A small text-conditioned image diffusion model, trained from scratch: text encoder norm layernorm.
Rows from block 4 of the denoiser of a small text-conditioned image diffusion model, named by matrix and row number. Rows with one number belong to one channel. Each number is 500 + 40 x the weight over its row's rms, rounded and kept within 0 to 999. All counts start at 0. Numbers have three digits each.
After each channel's rows are labels from the 100 images, of 14848 (inputs lightly noised), where the channel reaches its highest value: "strongest on" is what is common among them. Only what is clearly more common there than usual is listed. The data: regions of photos with short descriptions (Visual Genome). In brackets: how many of the 100.
# convs0: first 3x3 conv (model.mid.0.convs.0.weight, 128x128x3x3, each kernel summed), inputs 0-127
# convs1: second 3x3 conv (model.mid.0.convs.1.weight, 128x128x3x3, transposed, each kernel summed), outputs 0-127

convs0.29:485523534518545509557517522528484504400526488506506573511527494533472494573528464511472446467453494514556487509580532473474457492463489540448496520516467489514502497495512468491510495526582546484304511551451449527448489536477505510488468506528541495464511485446531401498498452486523550464506388474504516501500511473499484545508512550511502507370440523496477535489476570501533495541509
convs1.29:493476493480454447513499518522507491542437544653522523465454361522523502488499493468467563462507506520497463436519482459505449523486477492476526485418520540408494543468484483558468484512471517481506510535479465633496505534530586465497476500400495425495477458482499521543513459517514500477452526502522499454459491541483516533414495496559487482547487525475500474501542527510523532550428
strongest on: text has "white" (31)

convs0.120:467584332516522493482504514494487495494514479445503471512492472548527610523550479539430477533448495512529466491552486522447522503611417525511550463524518488559466544498438530505549487514550471524485495514508567491512514579483524467502494502510578494400483513448516477555516501472505422479470466509475547579534524462489483507553532550464503454529513503465487545500480519491574515518505
convs1.120:536489515529508551507494512485510477481493502558514550500322511509458503495506507498491526496482506749508493467511507511506461489614537498515477506485470518501647473502471490538530521542531480531537498502483493509502497466507544474489520564510483500496489489532512518563533503540481492504507517476519510491515488517448493520474455503539502481521475532409519523493543519495511465515470
strongest on: text has "white" (31)

convs0.11:504487487565533515411603491488520477499468554585586451494487486511472471507501523492472454435478536467465563510470456417392554443482566472518494496504510492452507529503523532521500508509546567386502489517518483600442487432585508468507500459550466483492519504513496562496408505559487454531509502521472532439512492487516474496500477488495435459470478491504496446507504408466499516471495
convs1.11:470508525434571459545523489525507499530519511424473493529456470506487460499510475539511498511468474564546440501493552440476407473489512587441468501427516459483460612482510554502515545448506566485497458488515436461494506542463493486593505508520499472525509474597451446376503517472475464515447483485528483510474524510501475520413477544494484513500501589549558500526506480445502514427539
strongest on: text has "black" (28)

convs0.25:511537459482470597529392547443435525504537486520495485472473511511500514466423387515558562481510495510524474543500463512598497538481495500515526530469539575501517466526559528472452484515532512531502523498479455491507483440536492498543349468459480511510532511475438471529510560487524497521457499492458450416514492461520490521500528524533524422456518511512477397508485481425453506464467
convs1.25:506494510504502589487500500497513472476459493511498392513451506515463525436511490527453494547516501746503479510499505484589466491509518501489512489449495500474480524512500494567492527504517478540522489506497457515473513532413517463516509504524502488496498463518496502496484420474648486509494552594480502463501505513492499514461513474521552515515503410493493476502447533534483531502452
strongest on: text has "white" (32)

convs0.84:532523476511470423516417479502476513513529510492433473375559470499510499562503499542594608472457464500520488444499573510533538440499589513415537520568521493512481462476433514499508449477475511463477480496479440512485541495440405545510531544496507517556538487465494487476504502413428484515491504521558502517452485505500499500449498450539475515485498476417528542509503466563536501556544
convs1.84:499498584485505464504422418445522484477460502494519494423563522487461471491533506515478512507520512382521453470493569477553508463536532466510527489539527516607451496612556516513538436530516499501456476509526453415501463522496528531479478471535520531565502522500573468425498464508507479544505467541517524533509536459478497527527577498479482611507455418458510543525500479493525480579497
strongest on: text has "sky" (39); text has "white" (34); text has "snow" (26)

convs0.75:510533466508484495572436534580459543399547466526456558532505539515510479523427444509512537483496488527474414512447514442415532506498499552506474549474521483514555486487495479421511553469462560446409544489447502477520554536498559514505464516503474547453534468501526435531509445499506477537526510491557473469549430460473521432537535476463476526518482540538460531527448424491517538501399
convs1.75:461494497507410549519480616507556511532452542544513534561460479539507533439458526467441604488424518608498518444527531443474458543494496506523490446484481492465503482537495479509545536529525462507526524500524486548506506500555493361477488531445506435475457508505496507527513475474498532491497547510338497496465489497436520553473510508533499481489487525485553487479517559529515482528494
strongest on: text has "white" (36)

convs0.18:464502513504496471514500508439608470500496534575486490488546472532550422485500497539477606542491506503498539505552529542498477533468472467515554481484494533532472522500496496608455470556533504514511460516472522519494487497527495577435495492514561477528478555503479446495503540501497518431495519509489485504469566492539524539490474560528496492406607489464499510472605522514329473487508
convs1.18:498533514498523496503437541479444482497502500521493391441312493524519523487506502491384526500497501548504483483525540468509470433529486491524463510495422542480496525491513411520459583500511437478492504531492505531419445551506515511496529534540478479517431479551534507521467472543486555482493551481550497515494438517500498525515431560550473435500425493496449494519553505433524484537511
strongest on: text has "white" (31)

convs0.20:502482544414489424375499514539495471552511436560501497500463471490554457457513543464411496491463537483469528565494478551503488472495562453537472559516444534522485499500485521445510468454486464410515513500480530518482498465502490508492553502539517471528497487415493520497513508493472570511531517475496486696474504537579547522479537432469508471484532485477461492532503464503503531555506
convs1.20:590499490409462489490528520526562503501496499535460492419515529524508542518507488506488538528466537562513471319538477511488471528472518450525477443558452441523492450457514515519448580496545498462524518501493519510551512511505509376470556515478505483508497489487506520494503421512451513487486543464528515494482525496515506523474503510568428471489509481493502501490325516471513491491483
strongest on: text has "black" (29)

convs0.58:490540511531455439487467492556525496544505480450497511483503459516430515478536450561516513419476479475512525470537524524509510512477542524418522545482511487531501444475321522597490484561602444485497506497539468498552533450503486523489465524456486521509526546489441475499572479464479476472526470553539504583499502550514457455415486545519597525454515481476466498501517572528500501515499
convs1.58:513460553438524516509481500477475483446494476542512506442406469490590500488537506489469535500548492578499642453493467434524425510526517502477463514522449510469462532506495531510464519541511495526456532524503474507487481503468557515503496521541506473506523499507484501548481445523476490500498490465356506465555486580458512536554528497534451507529477508416465501511560488493515495581354
strongest on: text has "white" (31)

convs0.90:491445475496400493558478495543393520536507558521461423507485506494402431526481489463533522508525405484566456534519527434486530483408536443501498499557522496549499480478489475489440484503463512556489508482496432502547456463447441552506507557487497441524525526414532527524533487480440514500506496461540526501493470416409486451478533542470441572476503494514525502530490472486450538535519
convs1.90:469434529446509499435463504489480481501445490511516524494504472487480516499543531538477518515483523462502566502428459457471529475452440549550527490516476524417474475545501514506494555526492477513475526506481488472522484521515471466496498534467456509413433463592437507497495531512385517482513500496551504388520432540556509550477397484394492516512571488443473514490476523494485519630454
strongest on: text has "white" (36)

convs0.21:531345546519502482511529478512483465564519578462500508497494490497412542480536425514503505504468492490498429481527483462466522476502505501496527496478455505495498501509497506501483483545428465557500462468493480415569544504495473505520530500426488511326485509520490525530547507345477492470538513559497593482500528505562522491484498480514476451500477489570511501509495500495482488557486
convs1.21:450529466530492501473526539497496495543477475527416516524472440458514502423500508497473501501558506635511455412555493523549471514476508545501559473457470566515486515501410481561474523481501455510531501521530484506498495504533551472471504552512496470525512484475496505530482379487402516463495524503573513514485598526449513516376493503578479469515604478477484507506501505523519486424503
strongest on: text has "white" (30)