python train.py --text_encoder_activation="geglu" --text_encoder_mlp_ratio=2.67 --weight_standardization=false --widths=[64, 128, 128, 128] --dropout=0.05 --batch_size=256
Rows from block 2 of the denoiser of a small text-conditioned image diffusion model, named by matrix and row number. Rows with one number belong to one channel. Each number is 500 + 40 x the weight over its row's rms, rounded and kept within 0 to 999. All counts start at 0. Numbers have three digits each.
After each channel's rows are labels from the 100 images, of 14848 (inputs lightly noised), where the channel reaches its highest value: "place" is the part of the image that holds the peak; "patch colour" is the nearest of a few named colours to the mean colour under the peak. Only what is clearly more common there than usual is listed. The data: regions of photos with short descriptions (Visual Genome).
# convs0: first 3x3 conv (model.enc.2.0.convs.0.weight, 128x128x3x3, each kernel summed), inputs 0-127
# convs1: second 3x3 conv (model.enc.2.0.convs.1.weight, 128x128x3x3, transposed, each kernel summed), outputs 0-127

convs0.109:484387452474475463533486511542497528533517488496474528462508515444473505506564480542486511474510521537499495433526398526464546477465433540465529497496489529477510580552476492555565533440528533459478483493488558476468519473443446481486421457371508500481471562500499405536462507465546492431585473440475522473526526456477500461544438497494505534495548482442496593537507479500515460472504
convs1.109:466487465512494512524502520474485460528442557458574501451534525447448494444512513495476480495456496563571484529496467450525509484557476497547458489541513524466486443471433527497484478499485464493583441499521485495526495505581506495560666508502441524517460446472510514444443537483515464442478483498421530522532510571447511506522445507480453443486627531490545479545505477444522557524523
place: top left
patch colour: white

convs0.98:484510473469519454453465519474471505564472408401496448359522483485510403507518535538461486469435612503502461513532433550485537511549533522471526478507483473483505554490500508455518534535492519472508494484464580535503388577493493504498471514463459473513500533519531471549492517492485482538522501444488558538554496524492480509569513498462459440476596417476514500498481470458483513462474
convs1.98:544457477518457477440483469494541515404498605540486530444457511492503518432499536504501521505442487492483515504476553472440575482543479435463602514477571508448553517466477460473510468463529472534500433481539518522539500469409490518561592504474450523478490500552523494452483538483490521457502478451515495536581554515438586504532529468538470448549585527511478558506533438490518491516531
place: top centre
patch colour: white

convs0.95:430368471489452461466416478460470554468478473442590518479501436477506470491478482477450522489512523453527489533504519565500477505484480482466520557521467542570612503526487512459538521499502563473508405525534516474489507548494496536446470500525501483410507538523512488487485482571470617510522488461452439459528497418480601521477495439511441492509535492484514503464462517483496489500480
convs1.95:523503411530449482572486671484481509556467474443543431543481451536512525555489504489487501520478500506524519487510494488511542465524512538505481551482370503490462519541486498486540507435487504542485536506506499530527549462514553417498511534582422489423474476503507489458452502554578522418488512475435476527468441505506481548524518435486513517426530503499510500496570450507519502506503
place: centre
patch colour: black

convs0.85:537458503504607508555592545559518515491471471531504500525495474513528484509489516541530509486490362488491431528460491464474486508455506438483501530498562566574533520543525490462497502482502452431570544522473395488484475539431566540490450445509608514497530501478494538497479494507527495495472498485483454440526526497449486449483515456491471550496542396586522507492462519444512526464486
convs1.85:488476454487452474375527471463476634446500540513528514492435442517494468402515491490462563516489532526495567503525532506505524540462484420426485518500515494500398488476492490488512532520466534566485491504487497514466519485495506489443519565480536522378573503471514491472498441458516460495493446477535453506489455519511500531480552470520448537539511522501379474502563528469464477463509
place: centre; bottom centre
patch colour: black

convs0.58:503472516496490474554484428424506525521456496443515474478512476472494489499455536463495511493516520461595512563613493527504506497501524508507475533508540605529513558502470510515495417435508513459430526388381481509511465532501457564495591503490484491528464479568481447455491515594538511535506496519506458508535511510521529522531506501624492542479478525532475539528531493449493512523564
convs1.58:502496473519483500455505533500514492436525514547498511492511485484482523494482478459472462473504492532502475468488450429514482495494481525550396489466481478431486483547545424511541498501483529517533525477557649472526505509499486507436466517526473508564497442480493482467431522493456535534460431605571528502544523489564552462424551491520524463477622468494486395520484463474489437484430
place: bottom right
patch colour: white

convs0.37:520488508523549466578520460507497473515409583459444475525495557491435386508558492591496528471484525512513499563479489506503502502574434549538496474455512538463486529507501511493488509507504508534529512477476622465554532505519493484498503544483493543519521617513483507525534505501550457446500468508529560504488388510464470478535511515538504471519535522523502522467500505531554428467633
convs1.37:440449507508475573582466430439572485502564530480531473470566434503448494503528492499491472508520497490430517522481516480489483430495436538499546527463525507496473476498503478410417505424518421507482446501409494526516498460510560480529540519484479462501375514499531582453486513517443533431523434457515568509538507454483506518523565543513500463543518541558519495519497481506449525450497
place: top left
patch colour: white

convs0.13:522472511594559554512479563503522487532558489424487403507502539501489510489497530552452491531486517388452510512494513531499554501511539496515579469412506452508461524510486528535510502460468468518499528512476434552514471473521492498449451524551528519515496514440491534601519495505507488529600444475557495497551529514527515528533485501496410441512429532501483552541485514516496588589583
convs1.13:509494441548526506476536478493509482493505523530459524486465563518494564448468483524326451442473475372505505501544453441493485480474512519462503489536496499477516516501506441493443469561500387495544495504501499475509499433490484518511508477443490492507501451533532525482521499433524453482467499505616526472507477507466529495417483529433494530536555489617493454528491511547544503473541
place: bottom centre
patch colour: white

convs0.61:547521556516493497487509511476469503552508440500513581539483533536531458497519547541527458462475549510494485507523455500479454490508556442453519479512544488522475493513556476488487495496513445395532470476502484484500468580401471449449591479541482537494472516508539476510599519646533521526522525531519530468497534497487429597499467548484516500533519470547422478528525613498460540489470
convs1.61:530542469499518445490506512499436525502498461526495461502477506572497477534487483498577581452491494449460487522500449543444473524491516478504495496505478461477515500472458468504496516506511494526536479494541526473486586458531529520516469506499479480520564456508512510517489515556527527449505488566661596508551544532495492538502592440614498529477471510540435433479510507457445617578466
place: top centre
patch colour: black

convs0.106:438506521474511501559491454505495482489473489545480496480512534518477460503427533511485472494493429434548512488478528588534420488475541573477555498551491442548496496525504483558518451488519504458558449442431491577540404509504518471451503525484533461470449590501477462501501459463525487445554401501536561542480546562498488488559510385461504462507511541450506470488486486527484581505555
convs1.106:485476495433485518480493480493363501548470564488512480511498452551504467459514476506394522512450491544473549495554523514501540555591568488485505485480479500487497484498436499409511518524460580507509521512531492480489487482485504507525562462412465509495493521514505505519489482458493475496549494428470500452499495506501571493530503498526454455502523553314446439507473493408520500480513
place: top left
patch colour: white

convs0.107:579518500464478598544549475572547408534541515558475483513603548543526541433484473464501487452515488549429496450488507467497493475464451483480480440425531455502484483489545474425495461484540486494514464562464458506455526510505559499447536519476506496604527549522467502493515489479513486627472515555520478550495456491519490466518545538492510520488490504502529515513567522576443485422519
convs1.107:502492512504523492433490577494470534544464443489582514494527532510523493461473471512559469464507448461502496493482483500513500542486356468523458465483525466495521513476594466474517496509493507496463449496495475505510563556588539497461662494560556511503517472522503510493519474445528436552400476521540457465479508456506511430493515495464463497449492521502494537474497468493493367507509
place: centre
patch colour: black

convs0.35:498504529570528506538458573514534474508461459520526502502526511500521480493500525499501499496458480420453502565531501528480483495529505474513492579513463536551282519480512496522513515511388495494481501490521453431529505465456524500430448522555493552499450488477520518447510455499535528499506511481500521494429498440458516520474495496515513502382523540542503587528471505450496468526581
convs1.35:488498565483470497519534465524543515483532506458562489474469517527425465469561460513514427522514513552484467500510446472511530482445482502480537520523583493451532495422517581440461489420584524492572455452471573501489505520562517405578511496545540499461477518550515534485507484525462592435497485519552528495504479498463518511458445510347510514573530535501530517521506497480515497521530
place: bottom right
patch colour: white

convs0.63:485510535483493473474502500538486524491516473470520506464506521491462431499506543498468490472526454403485408527491482509427498486503481466487379463495480484485428499517449500454474513457398503448486452478424500436485447512482395442431554550516497533461500501573620515495477505530487525511509385480555479510506510467457537468453513486494548557498519503447507519565497498493507451559545
convs1.63:492452510503489547497499486475402586504514509469498509464388503501533475504487441520466481512499478532477500526547507493471441506509550495503475467510492517452440538535487499498435511545497488512502393498514538508523541486429476462502396508505497520509469481451509489487485500498482492509501368532531505528546513418504540498491542320542452605413498503533501489527496479490485499524505
place: top centre
patch colour: white

convs0.92:499501552490428466552505518508537454452467470382466491489534477472503504485469499458495514511519520442552467546626601519471504473467469628491455513516501477463562518550502545538489521503460536567496524534525557524525479553505468451518504468459509459483518536539515463477444498496473474423464499425474533577500463485498494487583512548467490491529579476486538481474522395511520468495495
convs1.92:522503497461513402483499441506509492477563486521589487535461511534459475545518500510494477450488525536475453370474511532560534501563470517511543484479493468561453478471400481463510472553517540516534478582499498510449483606472445483529457494507525476441508529509458479430514535429471516554483542508478475487494495509540510495471466536515502484570547499512620480614472479485482495530449
place: top left
patch colour: white

convs0.6:468425501476491404525573542463496721504468488487501449506536489463470476503492426442477514576434486537521492471523476492502490473477497520498554530510498543544463501434468541556536460543448540506481527524557525483528548457525492529468520494519505468513543449504483494428509533481515527450593444488530458510508533490518494439488430493526552510483481509464442495507489485545514478512480
convs1.6:533474527506438493556506460496467552488528501314532535474540504495532495565501489474508512503532523521497585518534473472562552513551500514494487512484549557492482482488572490476528529481443584505497599520523447494514518480516470454412443552495452561443455481572494533521505550500493505503519465541490477565455510527517491440536603494511509519506414501523490555517554508509494535516478
place: top right
patch colour: black

convs0.11:501515512483431536523525525520514509492470550493479465476466559563500434495509500497505496484496424521483462516470525505521470472396473502443501505479480584491460448469485505521554489510452458484507643614497493503564426607547501501432449480516503511491503439590459512550488509509487480511519430496545505534503483500583500579507488544503487494507460530578497507423498516504515458483570
convs1.11:559514501532465480486485519517444462501571493551531532524439472514479522495514520488480466528484518570466546493547505531487436491486562446495539472498440516516457506502500466508514514526464415489511412492530405504472507424447463503518417504490485502472528463432483463487471515507598534502557404508630581498536489513515561482473543406487561502530486510546471513527567494448496533518449
place: top centre; top right
patch colour: black

convs0.57:527561473549531558531503550561508515499505522528485535519510534471493445493580435467499512484545415510523422454468463448468452510470512503503476502409473434439490581482482478519483406506491486521522376465394496448497464511426448495499484535519524527493498592533507504523486534495532483500540495522546499449467544467493494492537562466450499493395525483483534504461494515467534440539546
convs1.57:483475501509503550497522487482516542492485514536439501447464474447546488487477511497456446531501531483474496521561497502533491430564595475559490489507564582526522450505584499518489507453460535485513524475542491586458459491434488555580495484511564503426480471499450529500471444564501446514546437444530457465519535512556532460553443445500468498369581497506529555456533451490491465515497
place: bottom right
patch colour: white

convs0.116:500510511492476516471476552471476599492498527464529514506522467456464423501533517603480560481495517526489554508455455389449454516496499474486623528475425438529558480454442543496514511510543475437479506458461504534504513483498479462464444492477445504515509496529500505483463478562491621548500526535459464443579573473464475581490508513481468519494491443553491502518523541450505509500428
convs1.116:495523513482514471503502530503489695507516585496486508505507500503505473451526480504494500525445559449505529554511500538475530539551596493471471499505640593471528553418496508507489532493527513525500501521509448514473479470467466530500419527508489495507454467465524496538501508489511482471482480451564499514512520516498640582499496448519522494477477500500471519478504492507478603542488
place: top right; top centre
patch colour: black

convs0.69:462513538518471530551488485442526498483548436485514500455497419465482486499494541478464468532449508562511530539525558508562516516538518498502535475523471513537534498528499492377462495526513453500530519416450466527489515411554545315509459470485474518495485496522411542511527557508455507474503517482422485536376509502517492458420531481492478490517511470450482507477456474499511531498513
convs1.69:536479473506380524390515484564471527503481542490509500504485508488458499473573416464458488510517533515499561535485508503519536503477497490476468545456575518498472469417453508500494447473497485503447504588498434521438510491457483491458503501484495530450439455426523462569481577494527515546516502455452493485472434481583571442407499455558485511461481441509504519515449471518427469463530
place: top right
patch colour: white

convs0.8:436509536541518420520551460503579512498505461487484508501522528474495531496508379498505453512533548496505532501535464532489506457495485512530487493499492537523558569471465527592449504491451472563483551608561464404477560587518491368480495507558571519504542470523498536485484504518434487429506475451483554511444474464460505500498498498543539465462505490544530494442467484538481448526489
convs1.8:521465478472511482473511618499498471454524567486586516481468486497514496485536521521452388461538509546486543463507510556546465537449474486434461517541538527550464505518480421434579519449500488524508437538467553573451432433479571526488411471510488478550411537491511513489480520456495498487503477483490588547498517517560523517441495505484469513554539501539513544471517505494492588495538
place: top right
patch colour: black