python train.py --objective="v" --text_encoder_width=320 --text_encoder_mlp_ratio=2.67 --text_encoder_positions="sincos" --adamw_lr_other_params=0.00089
Rows from block 6 of the denoiser of a small text-conditioned image diffusion model, named by matrix and row number. Rows with one number belong to one channel. Each number is 500 + 25 x the weight over its row's rms, rounded and kept within 0 to 999. All counts start at 0. Numbers have three digits each.
Before each channel's rows are labels from the 100 images, of 14848 (inputs lightly noised), where the channel reaches its highest value: "top examples" is what is common among them. Only what is clearly more common there than usual is listed. The data: regions of photos with short descriptions (Visual Genome).
# convs0: first 3x3 conv (model.mid.2.convs.0.weight, 128x128x3x3, each kernel summed), inputs 0-63
# convs1: second 3x3 conv (model.mid.2.convs.1.weight, 128x128x3x3, transposed, each kernel summed), outputs 0-63

top examples: text has "white"
convs0.23:486514486474542533501465505509523470484511478449498503463480498527511497494490505501509517519495473498499496521493500498507513494513472502517511464413489510488541498503472492507491509496503506
convs1.23:547495504495486487496567487478517546508486500526487508544496515503501516526491499466482544489512496556475493434475474517484494499507427505490499504502489485499560451494550463496511477515512509

top examples: text has "black"; text has "man"; text has "wearing"
convs0.120:475496506511496488485525501507523439486498564487517506516521559504446521522484436468469534489496491498516504488515501496535489550523431514472503453492465549516504517497490506450508527427480476
convs1.120:504508498518500521492541589526476495507497472484501496509562543498574542508518506496536536487513521544501498480498512490518519523494481523523472453526516490461513492522500512485512505527514511

top examples: text has "black"; text has "wearing"; text has "man"
convs0.92:511422488491490499528489497517505495516570508503481497519460537512501502497459495511470485546492476515464507488524501500506501486504505512544452486513511534518479498474529497506531494485518507
convs1.92:511481505517515405490526541533510517480503507486483513588466500502513515488508487531517517508489505541468484502528546457543494500511503495540514491494486479510495497516490446525493506510428506

top examples: text has "white"
convs0.29:495462513494519584500496456491493482499493501470505473483472493503497479472513500490474500502517503460477496581510488467499485521500479484554507479454484500490458501547526492502469505494514489
convs1.29:503497521500496655501493448498499494481502498520496495481506499479493501501499500486496499502535498418505533624503472490514500478493553504508501496529505503511484487499515486529501541497508500

top examples: text has "black"
convs0.97:497534501492517498493501494458511495514536495465537514502499503506552512517468489508531514479480539519632500508508497492511510499537469447504495484511502489498549506512485499506531529494523470
convs1.97:495494566512502547507494490498489474492529514515506497429539533481439518500507502506518494510532485446496504494508482510439515498472477522423496516495505534486543467468544515517508516501528549

top examples: text has "white"
convs0.60:472513499500540500520525521508483490487502491503453523487506421495503499490508503481492502504478539521535478502479498495482481492499492544501480500499485477550506501500510441539443510547498503
convs1.60:520497499504509469493539477490509511529495497505566483547498499494497491504488498496522528489500510553492499493476526581507493483501451489496491480533536493505521462499517535481513507482493494

top examples: text has "wearing"; text has "skier"; text has "black"; text has "man"
convs0.126:482524552510478422520508484494500480524499506516483490476569464488486494524491495493501517476469507515554489444513505504496487473478581494413518504549435491516494494473505502504479463496501490
convs1.126:538498491496536480505514421506495503483493503503512546567581512507492494504505500479503556495477512369503501481496495505489498496490492488504494492552532506502433532456506497494502492491486481

top examples: text has "black"
convs0.1:514447517495491506443553494485522446524494490502469506500544558460442510474498511528500514512516482491483493505505493504499530504510542481529505510526502464490491490513541506499456499537490448
convs1.1:505501516584524447556504573507504507519496530486487506473501514539515558508484507497457498525480501527515481472502475546511460515478508496470499476448495507501524486504516463524476466499467528

top examples: text has "wearing"
convs0.85:511496480494477547490523485494535486502439565501482486506497508529508529506472518495479506448535525493507524581511501480472502514491509471503510468445501537485538504489503496519572549471522484
convs1.85:514503499479498547522463571513513469520510494520493489490469504499499508510497486495520517494494495640498470510494504521516490522517396525497463507437533504517536500505483511527512493509466502

top examples: text has "black"; text has "wearing"; text has "man"
convs0.7:519507476444521493491508495497503489496485511502543515555471473495523549422496480492469466513494515496484515495483481515504491482450490516481496491499500468500508509484511537505488511482493481
convs1.7:493491487510527471505486594486493504483542517541495526515453506498501497498524502506503505503492492622507462504507516436498496501489501496544501453489492504513489515517503440498503492447507467

top examples: text has "black"; text has "wearing"; text has "man"
convs0.9:507513495512556491479499497479500479498480511498510501499465472476513504377483511482476483514510555498513487525496488483447508475520479483474513507512482517506495518462459515517524514481491484
convs1.9:522489548514530507496517537489473493501483505495455492515497549513499506511484499494513484578515505539508449530512495491530481538499497501446485497497507515487552533504536506539520444499509544

top examples: text has "black"; text has "man"
convs0.76:489561515518497470516506497484505497516511480550476475536502516497485493533500487449505491464450490489489481489471496497508473531492512490505503464566510529466495505519508496530495486504509472
convs1.76:514505515512532473493483539489489492535527534486496446550523540511484514509501503518494529499469524632506476499497510519504522491498475491486470487489516493517603508489501494495500450512475510

top examples: text has "wearing"; text has "man"; text has "black"
convs0.95:526498453509481492502531479509384509479523527522510518513453507492519523480511498510498479501460502506477515479472494481466516467542502475506540519475492472495510466511488433502522491483544513
convs1.95:510505439497491460491510522490512489497450524499481478553509497504496516480474527529459487508514525547501486500529509572468475506461495517492463443481519515501501495491482579526504511493506451

top examples: text has "white"
convs0.83:474484496510519540521490515516499451472482517484498502469476506499496512490507526501524510509534490522508487551491501483454499498528463523494512469466503501447513516519478462483503548493550458
convs1.83:499494503490524572488521569514548488490504495546546524464491503495492478510501481491494421508504492527506444536503527520505497517499476528447467515469500493499574494514510531493511491503508480

top examples: text has "white"
convs0.39:489503512501522519496477516438490509504422472506486518489523499511439498512531532493503498469530510526535436518499492500498491495457473542503515464506503503479537529473491448507484546461480474
convs1.39:491496427546497483512512526502506501521520484465502492500468508522498479479497497493492515470523503482515462489485481495516517587493442499460471496477573500500551548485528496523517491490493505

top examples: text has "white"
convs0.113:483462496454526503531490525463503533516490476484519507442480486459530530505497504532503478512518553512440506508508506530578508502535473513493526561460499492485517489518470444477488513495492489
convs1.113:503484495531498490495505609490487498521505496506534505503487503518503514490515498499530515502501506690496489518481488503518485499548469509488501500493498506499543505505530535518509512499492496

top examples: text has "white"
convs0.22:523497487487546620512499487491457480506492488467505522501529489484499494503516570525504475473554499494507477548448509491517509484525505504500517491493534481492521499473479476476493541468507502
convs1.22:488481510503507553490506582493499473509493508513510492494470504510500502499485493481507554509504489668500501489503497500502487500498471486479505492433516516494511509504551511530495519498485481

top examples: text has "black"
convs0.110:494498500549475466483506453476546508537556529545479490487526510482460521460511453524494509479490507463454506452523498511488483517433508498510481522528498495532474485495526559526528472521499502
convs1.110:490467497493476420533494482503500541457483503489500534487504499503500513436484510482503464521514505457500530497501498412470499496499465489476509519479497503506461475480459533493495502452514486

top examples: text has "black"
convs0.116:515517505500499505556509513490524480478534444526509504486505504487470508489509509507499520447495492513433503504510512568507476510529495521430478491513472466461519541493487499505465501502529496
convs1.116:493507496522515467479498542480543492505517519507490486500543503515510509518518515489497527489445510621560473481486496502484535500495495481511497517489487561518529458491495515495466504471510493

top examples: text has "white"
convs0.127:498504497486538559508502518422440474498501509523473516506495467495465520526549523511535484474510490517528504535518498468523525483493497531468500520477485535527502479478494485513493549504512486
convs1.127:505445513508525541499542542437524498500511540491490474526510518486493522512498496465479524505565508520499485555523479504531481488488481479472520468508468494502553516490510486507499528414485508

top examples: text has "wearing"; text has "man"
convs0.82:476507552497485476502519464482524491531501493486489448465562475482505496476514488496437542489464497460496521470505496526509463495489547480480492503526467482502456522488503481506519464501483455
convs1.82:518495497491515520486502366483502501501510499512504510495530502493496477510501500492498489497525499340467552514495492494492505492504502500495504501513486507520405495477498496497488515496500516

top examples: text has "white"
convs0.36:514510489488504514511499505501443474483505497486527517500460516501504503556481555478506518478538517501509450548467498495478497474521472504467531510460512502462539453492466469488496521475493468
convs1.36:505502510509504514494511635487489510496526497501493484499488501504500505503502472499507538494501497647507502505507501521515510499501452506470490493481530524502547508500524472505506499537492469

top examples: text has "white"
convs0.91:430455479488511554447499513491522480475502507464519486503489501474528482476487527493490481565539525481530486546486483465470497500509511515504533503446516522520528491503477459528437517545530489
convs1.91:507542512500503513498464589478492502496508507518500505501483511495495498505498502502494526510490496616459450534504481508526485499491499498498498496460467506510567502502511495504515532495497507

top examples: text has "wearing"; text has "black"; text has "man"
convs0.47:515503485503447501513521502510481488483479520544483505493568503493433487516501488492521510471497493505472450496511507485502503540515534480474510516564513493487489544475527492445539527415477471
convs1.47:526496489512535455524500520479509543539480511508471467631533504499505500505512496483505533489488498527499493442525497494471489475520474504481487486514506509519514523498459480522491431503476500

top examples: text has "wearing"; text has "skier"; text has "black"
convs0.93:531457477488568483504499528545510469500545557461495495455493483527514457496518545514482469477489506502509491488502527499490495495508480492488499488498484460497504567476519506478522518469488494
convs1.93:511503475508513488493472569481496473510463485503494499513503515471489506504512502467507539501390500596534476512507492511514518494484491503498503509499494490539575520486497507520567529495508489

top examples: text has "white"
convs0.49:467511502506502482502493515550480461447520510486473491503463487489466502517518530480478493510483504468493516514519529517482510489506489489507439558519458485494488500498498461521502499473565510
convs1.49:510488486486505534495499540476507497506476504534506453511499507526507497498492492510497515498502502595496415478519495499509492502553465505472500499508455503502505497526478533506503405528478490

top examples: text has "white"
convs0.46:492495509475535567521464529497485476484509496488500494474500505471480492504502513497502553501564514502494506609512498408493510508496457503522518492469510521456514526507502492506462518482519505
convs1.46:526509502507498439505500549468485479515495493500495547518516493489486491509498492504501559496534509599501495481498497537527490501497454502457509478447502491505549492514495507500513531528485504

top examples: text has "black"
convs0.105:509517476539512528476492495492495478471464492483511469532499520464495459522494451444482494454538477506514477547498465469510468505442533466503468480514465491454492515498554489499506499470518486
convs1.105:512493483489516552532487501501462505495499526476487490455528503496491498513513505489503518509503491462484512497529498456511517498509525505454505492436488496483475530507494495497483522492537497

top examples: text has "black"
convs0.80:510517507491495509505481499484549506544500452431489491494538496509451593507451490502489498543492481492514482507498500520507484501493515454506495528464478490502481497498510446522513483502579478
convs1.80:496549493509499465497506551488497506510514499506490467517497500508514540490516486504503531473452498622533444492486488513471486523494471504486496432475543496504547509505522520530513462504507489

top examples: text has "black"; text has "man"; text has "wearing"
convs0.10:495504511472517517466507526442474505484482448482492501510489501512492470509527507475481525486558514497472481561497498482481484464498478482488537523517467501500479472493484529472524522499494506
convs1.10:509501499512506457505453551486515476505511544470499481527504541509505517469508516450517501510491532570506496475502484498500515512478500476504505493464542507540581518520505485565485483496505507

top examples: text has "white"
convs0.62:510509505488516510549495504497485490498524501498458502500493508537479556494494501513517507555498505504501489505534545518512509489529508509487500413487500504496490460485484513467487541562488483
convs1.62:482488476459525474475521480487528493502490506534482492562529501502505519486479503494485504483481505548503474448496488577492476501464532495501511556478513484509501498472492536494518475503502502

top examples: text has "black"
convs0.26:505538531606502495463542512503479499459515498490493479546524499492490471515502488484504466469508500485500483508567488542477522512446516504496502512504457512479502498503503497472499506475506490
convs1.26:504498495520562453509484574493491492534498519455512475583518557535508477517500478498526519497479521557511436494483516529502491493500474505475484488477528504500477529549502512517497452505493490

top examples: text has "white"
convs0.96:520448497485481501492462509506549473498523477490520517474482537517493509501509489511486499512525506497466492490504505507591501506511468500503481455515499441457514480511500477474503559449473508
convs1.96:476565487501478505508492553537445494494505516464503530447483500517501493509490510507532488539539489481493495486476503511476524510520532522504508471493536508508527567499505457516494475496527518

top examples: text has "white"
convs0.87:517569411483550525455486498496475497486473499470504495501460512506518510496485550499487533525524516522488494518499506455495474504494481469487502510480491527486505493506461502480500492511522482
convs1.87:502498513501483544524497550502468501508504520499525497508488490493495504498513502496489483501557500602506513475510461508559498492477487492491509503496521506497522466518509535505501497507486501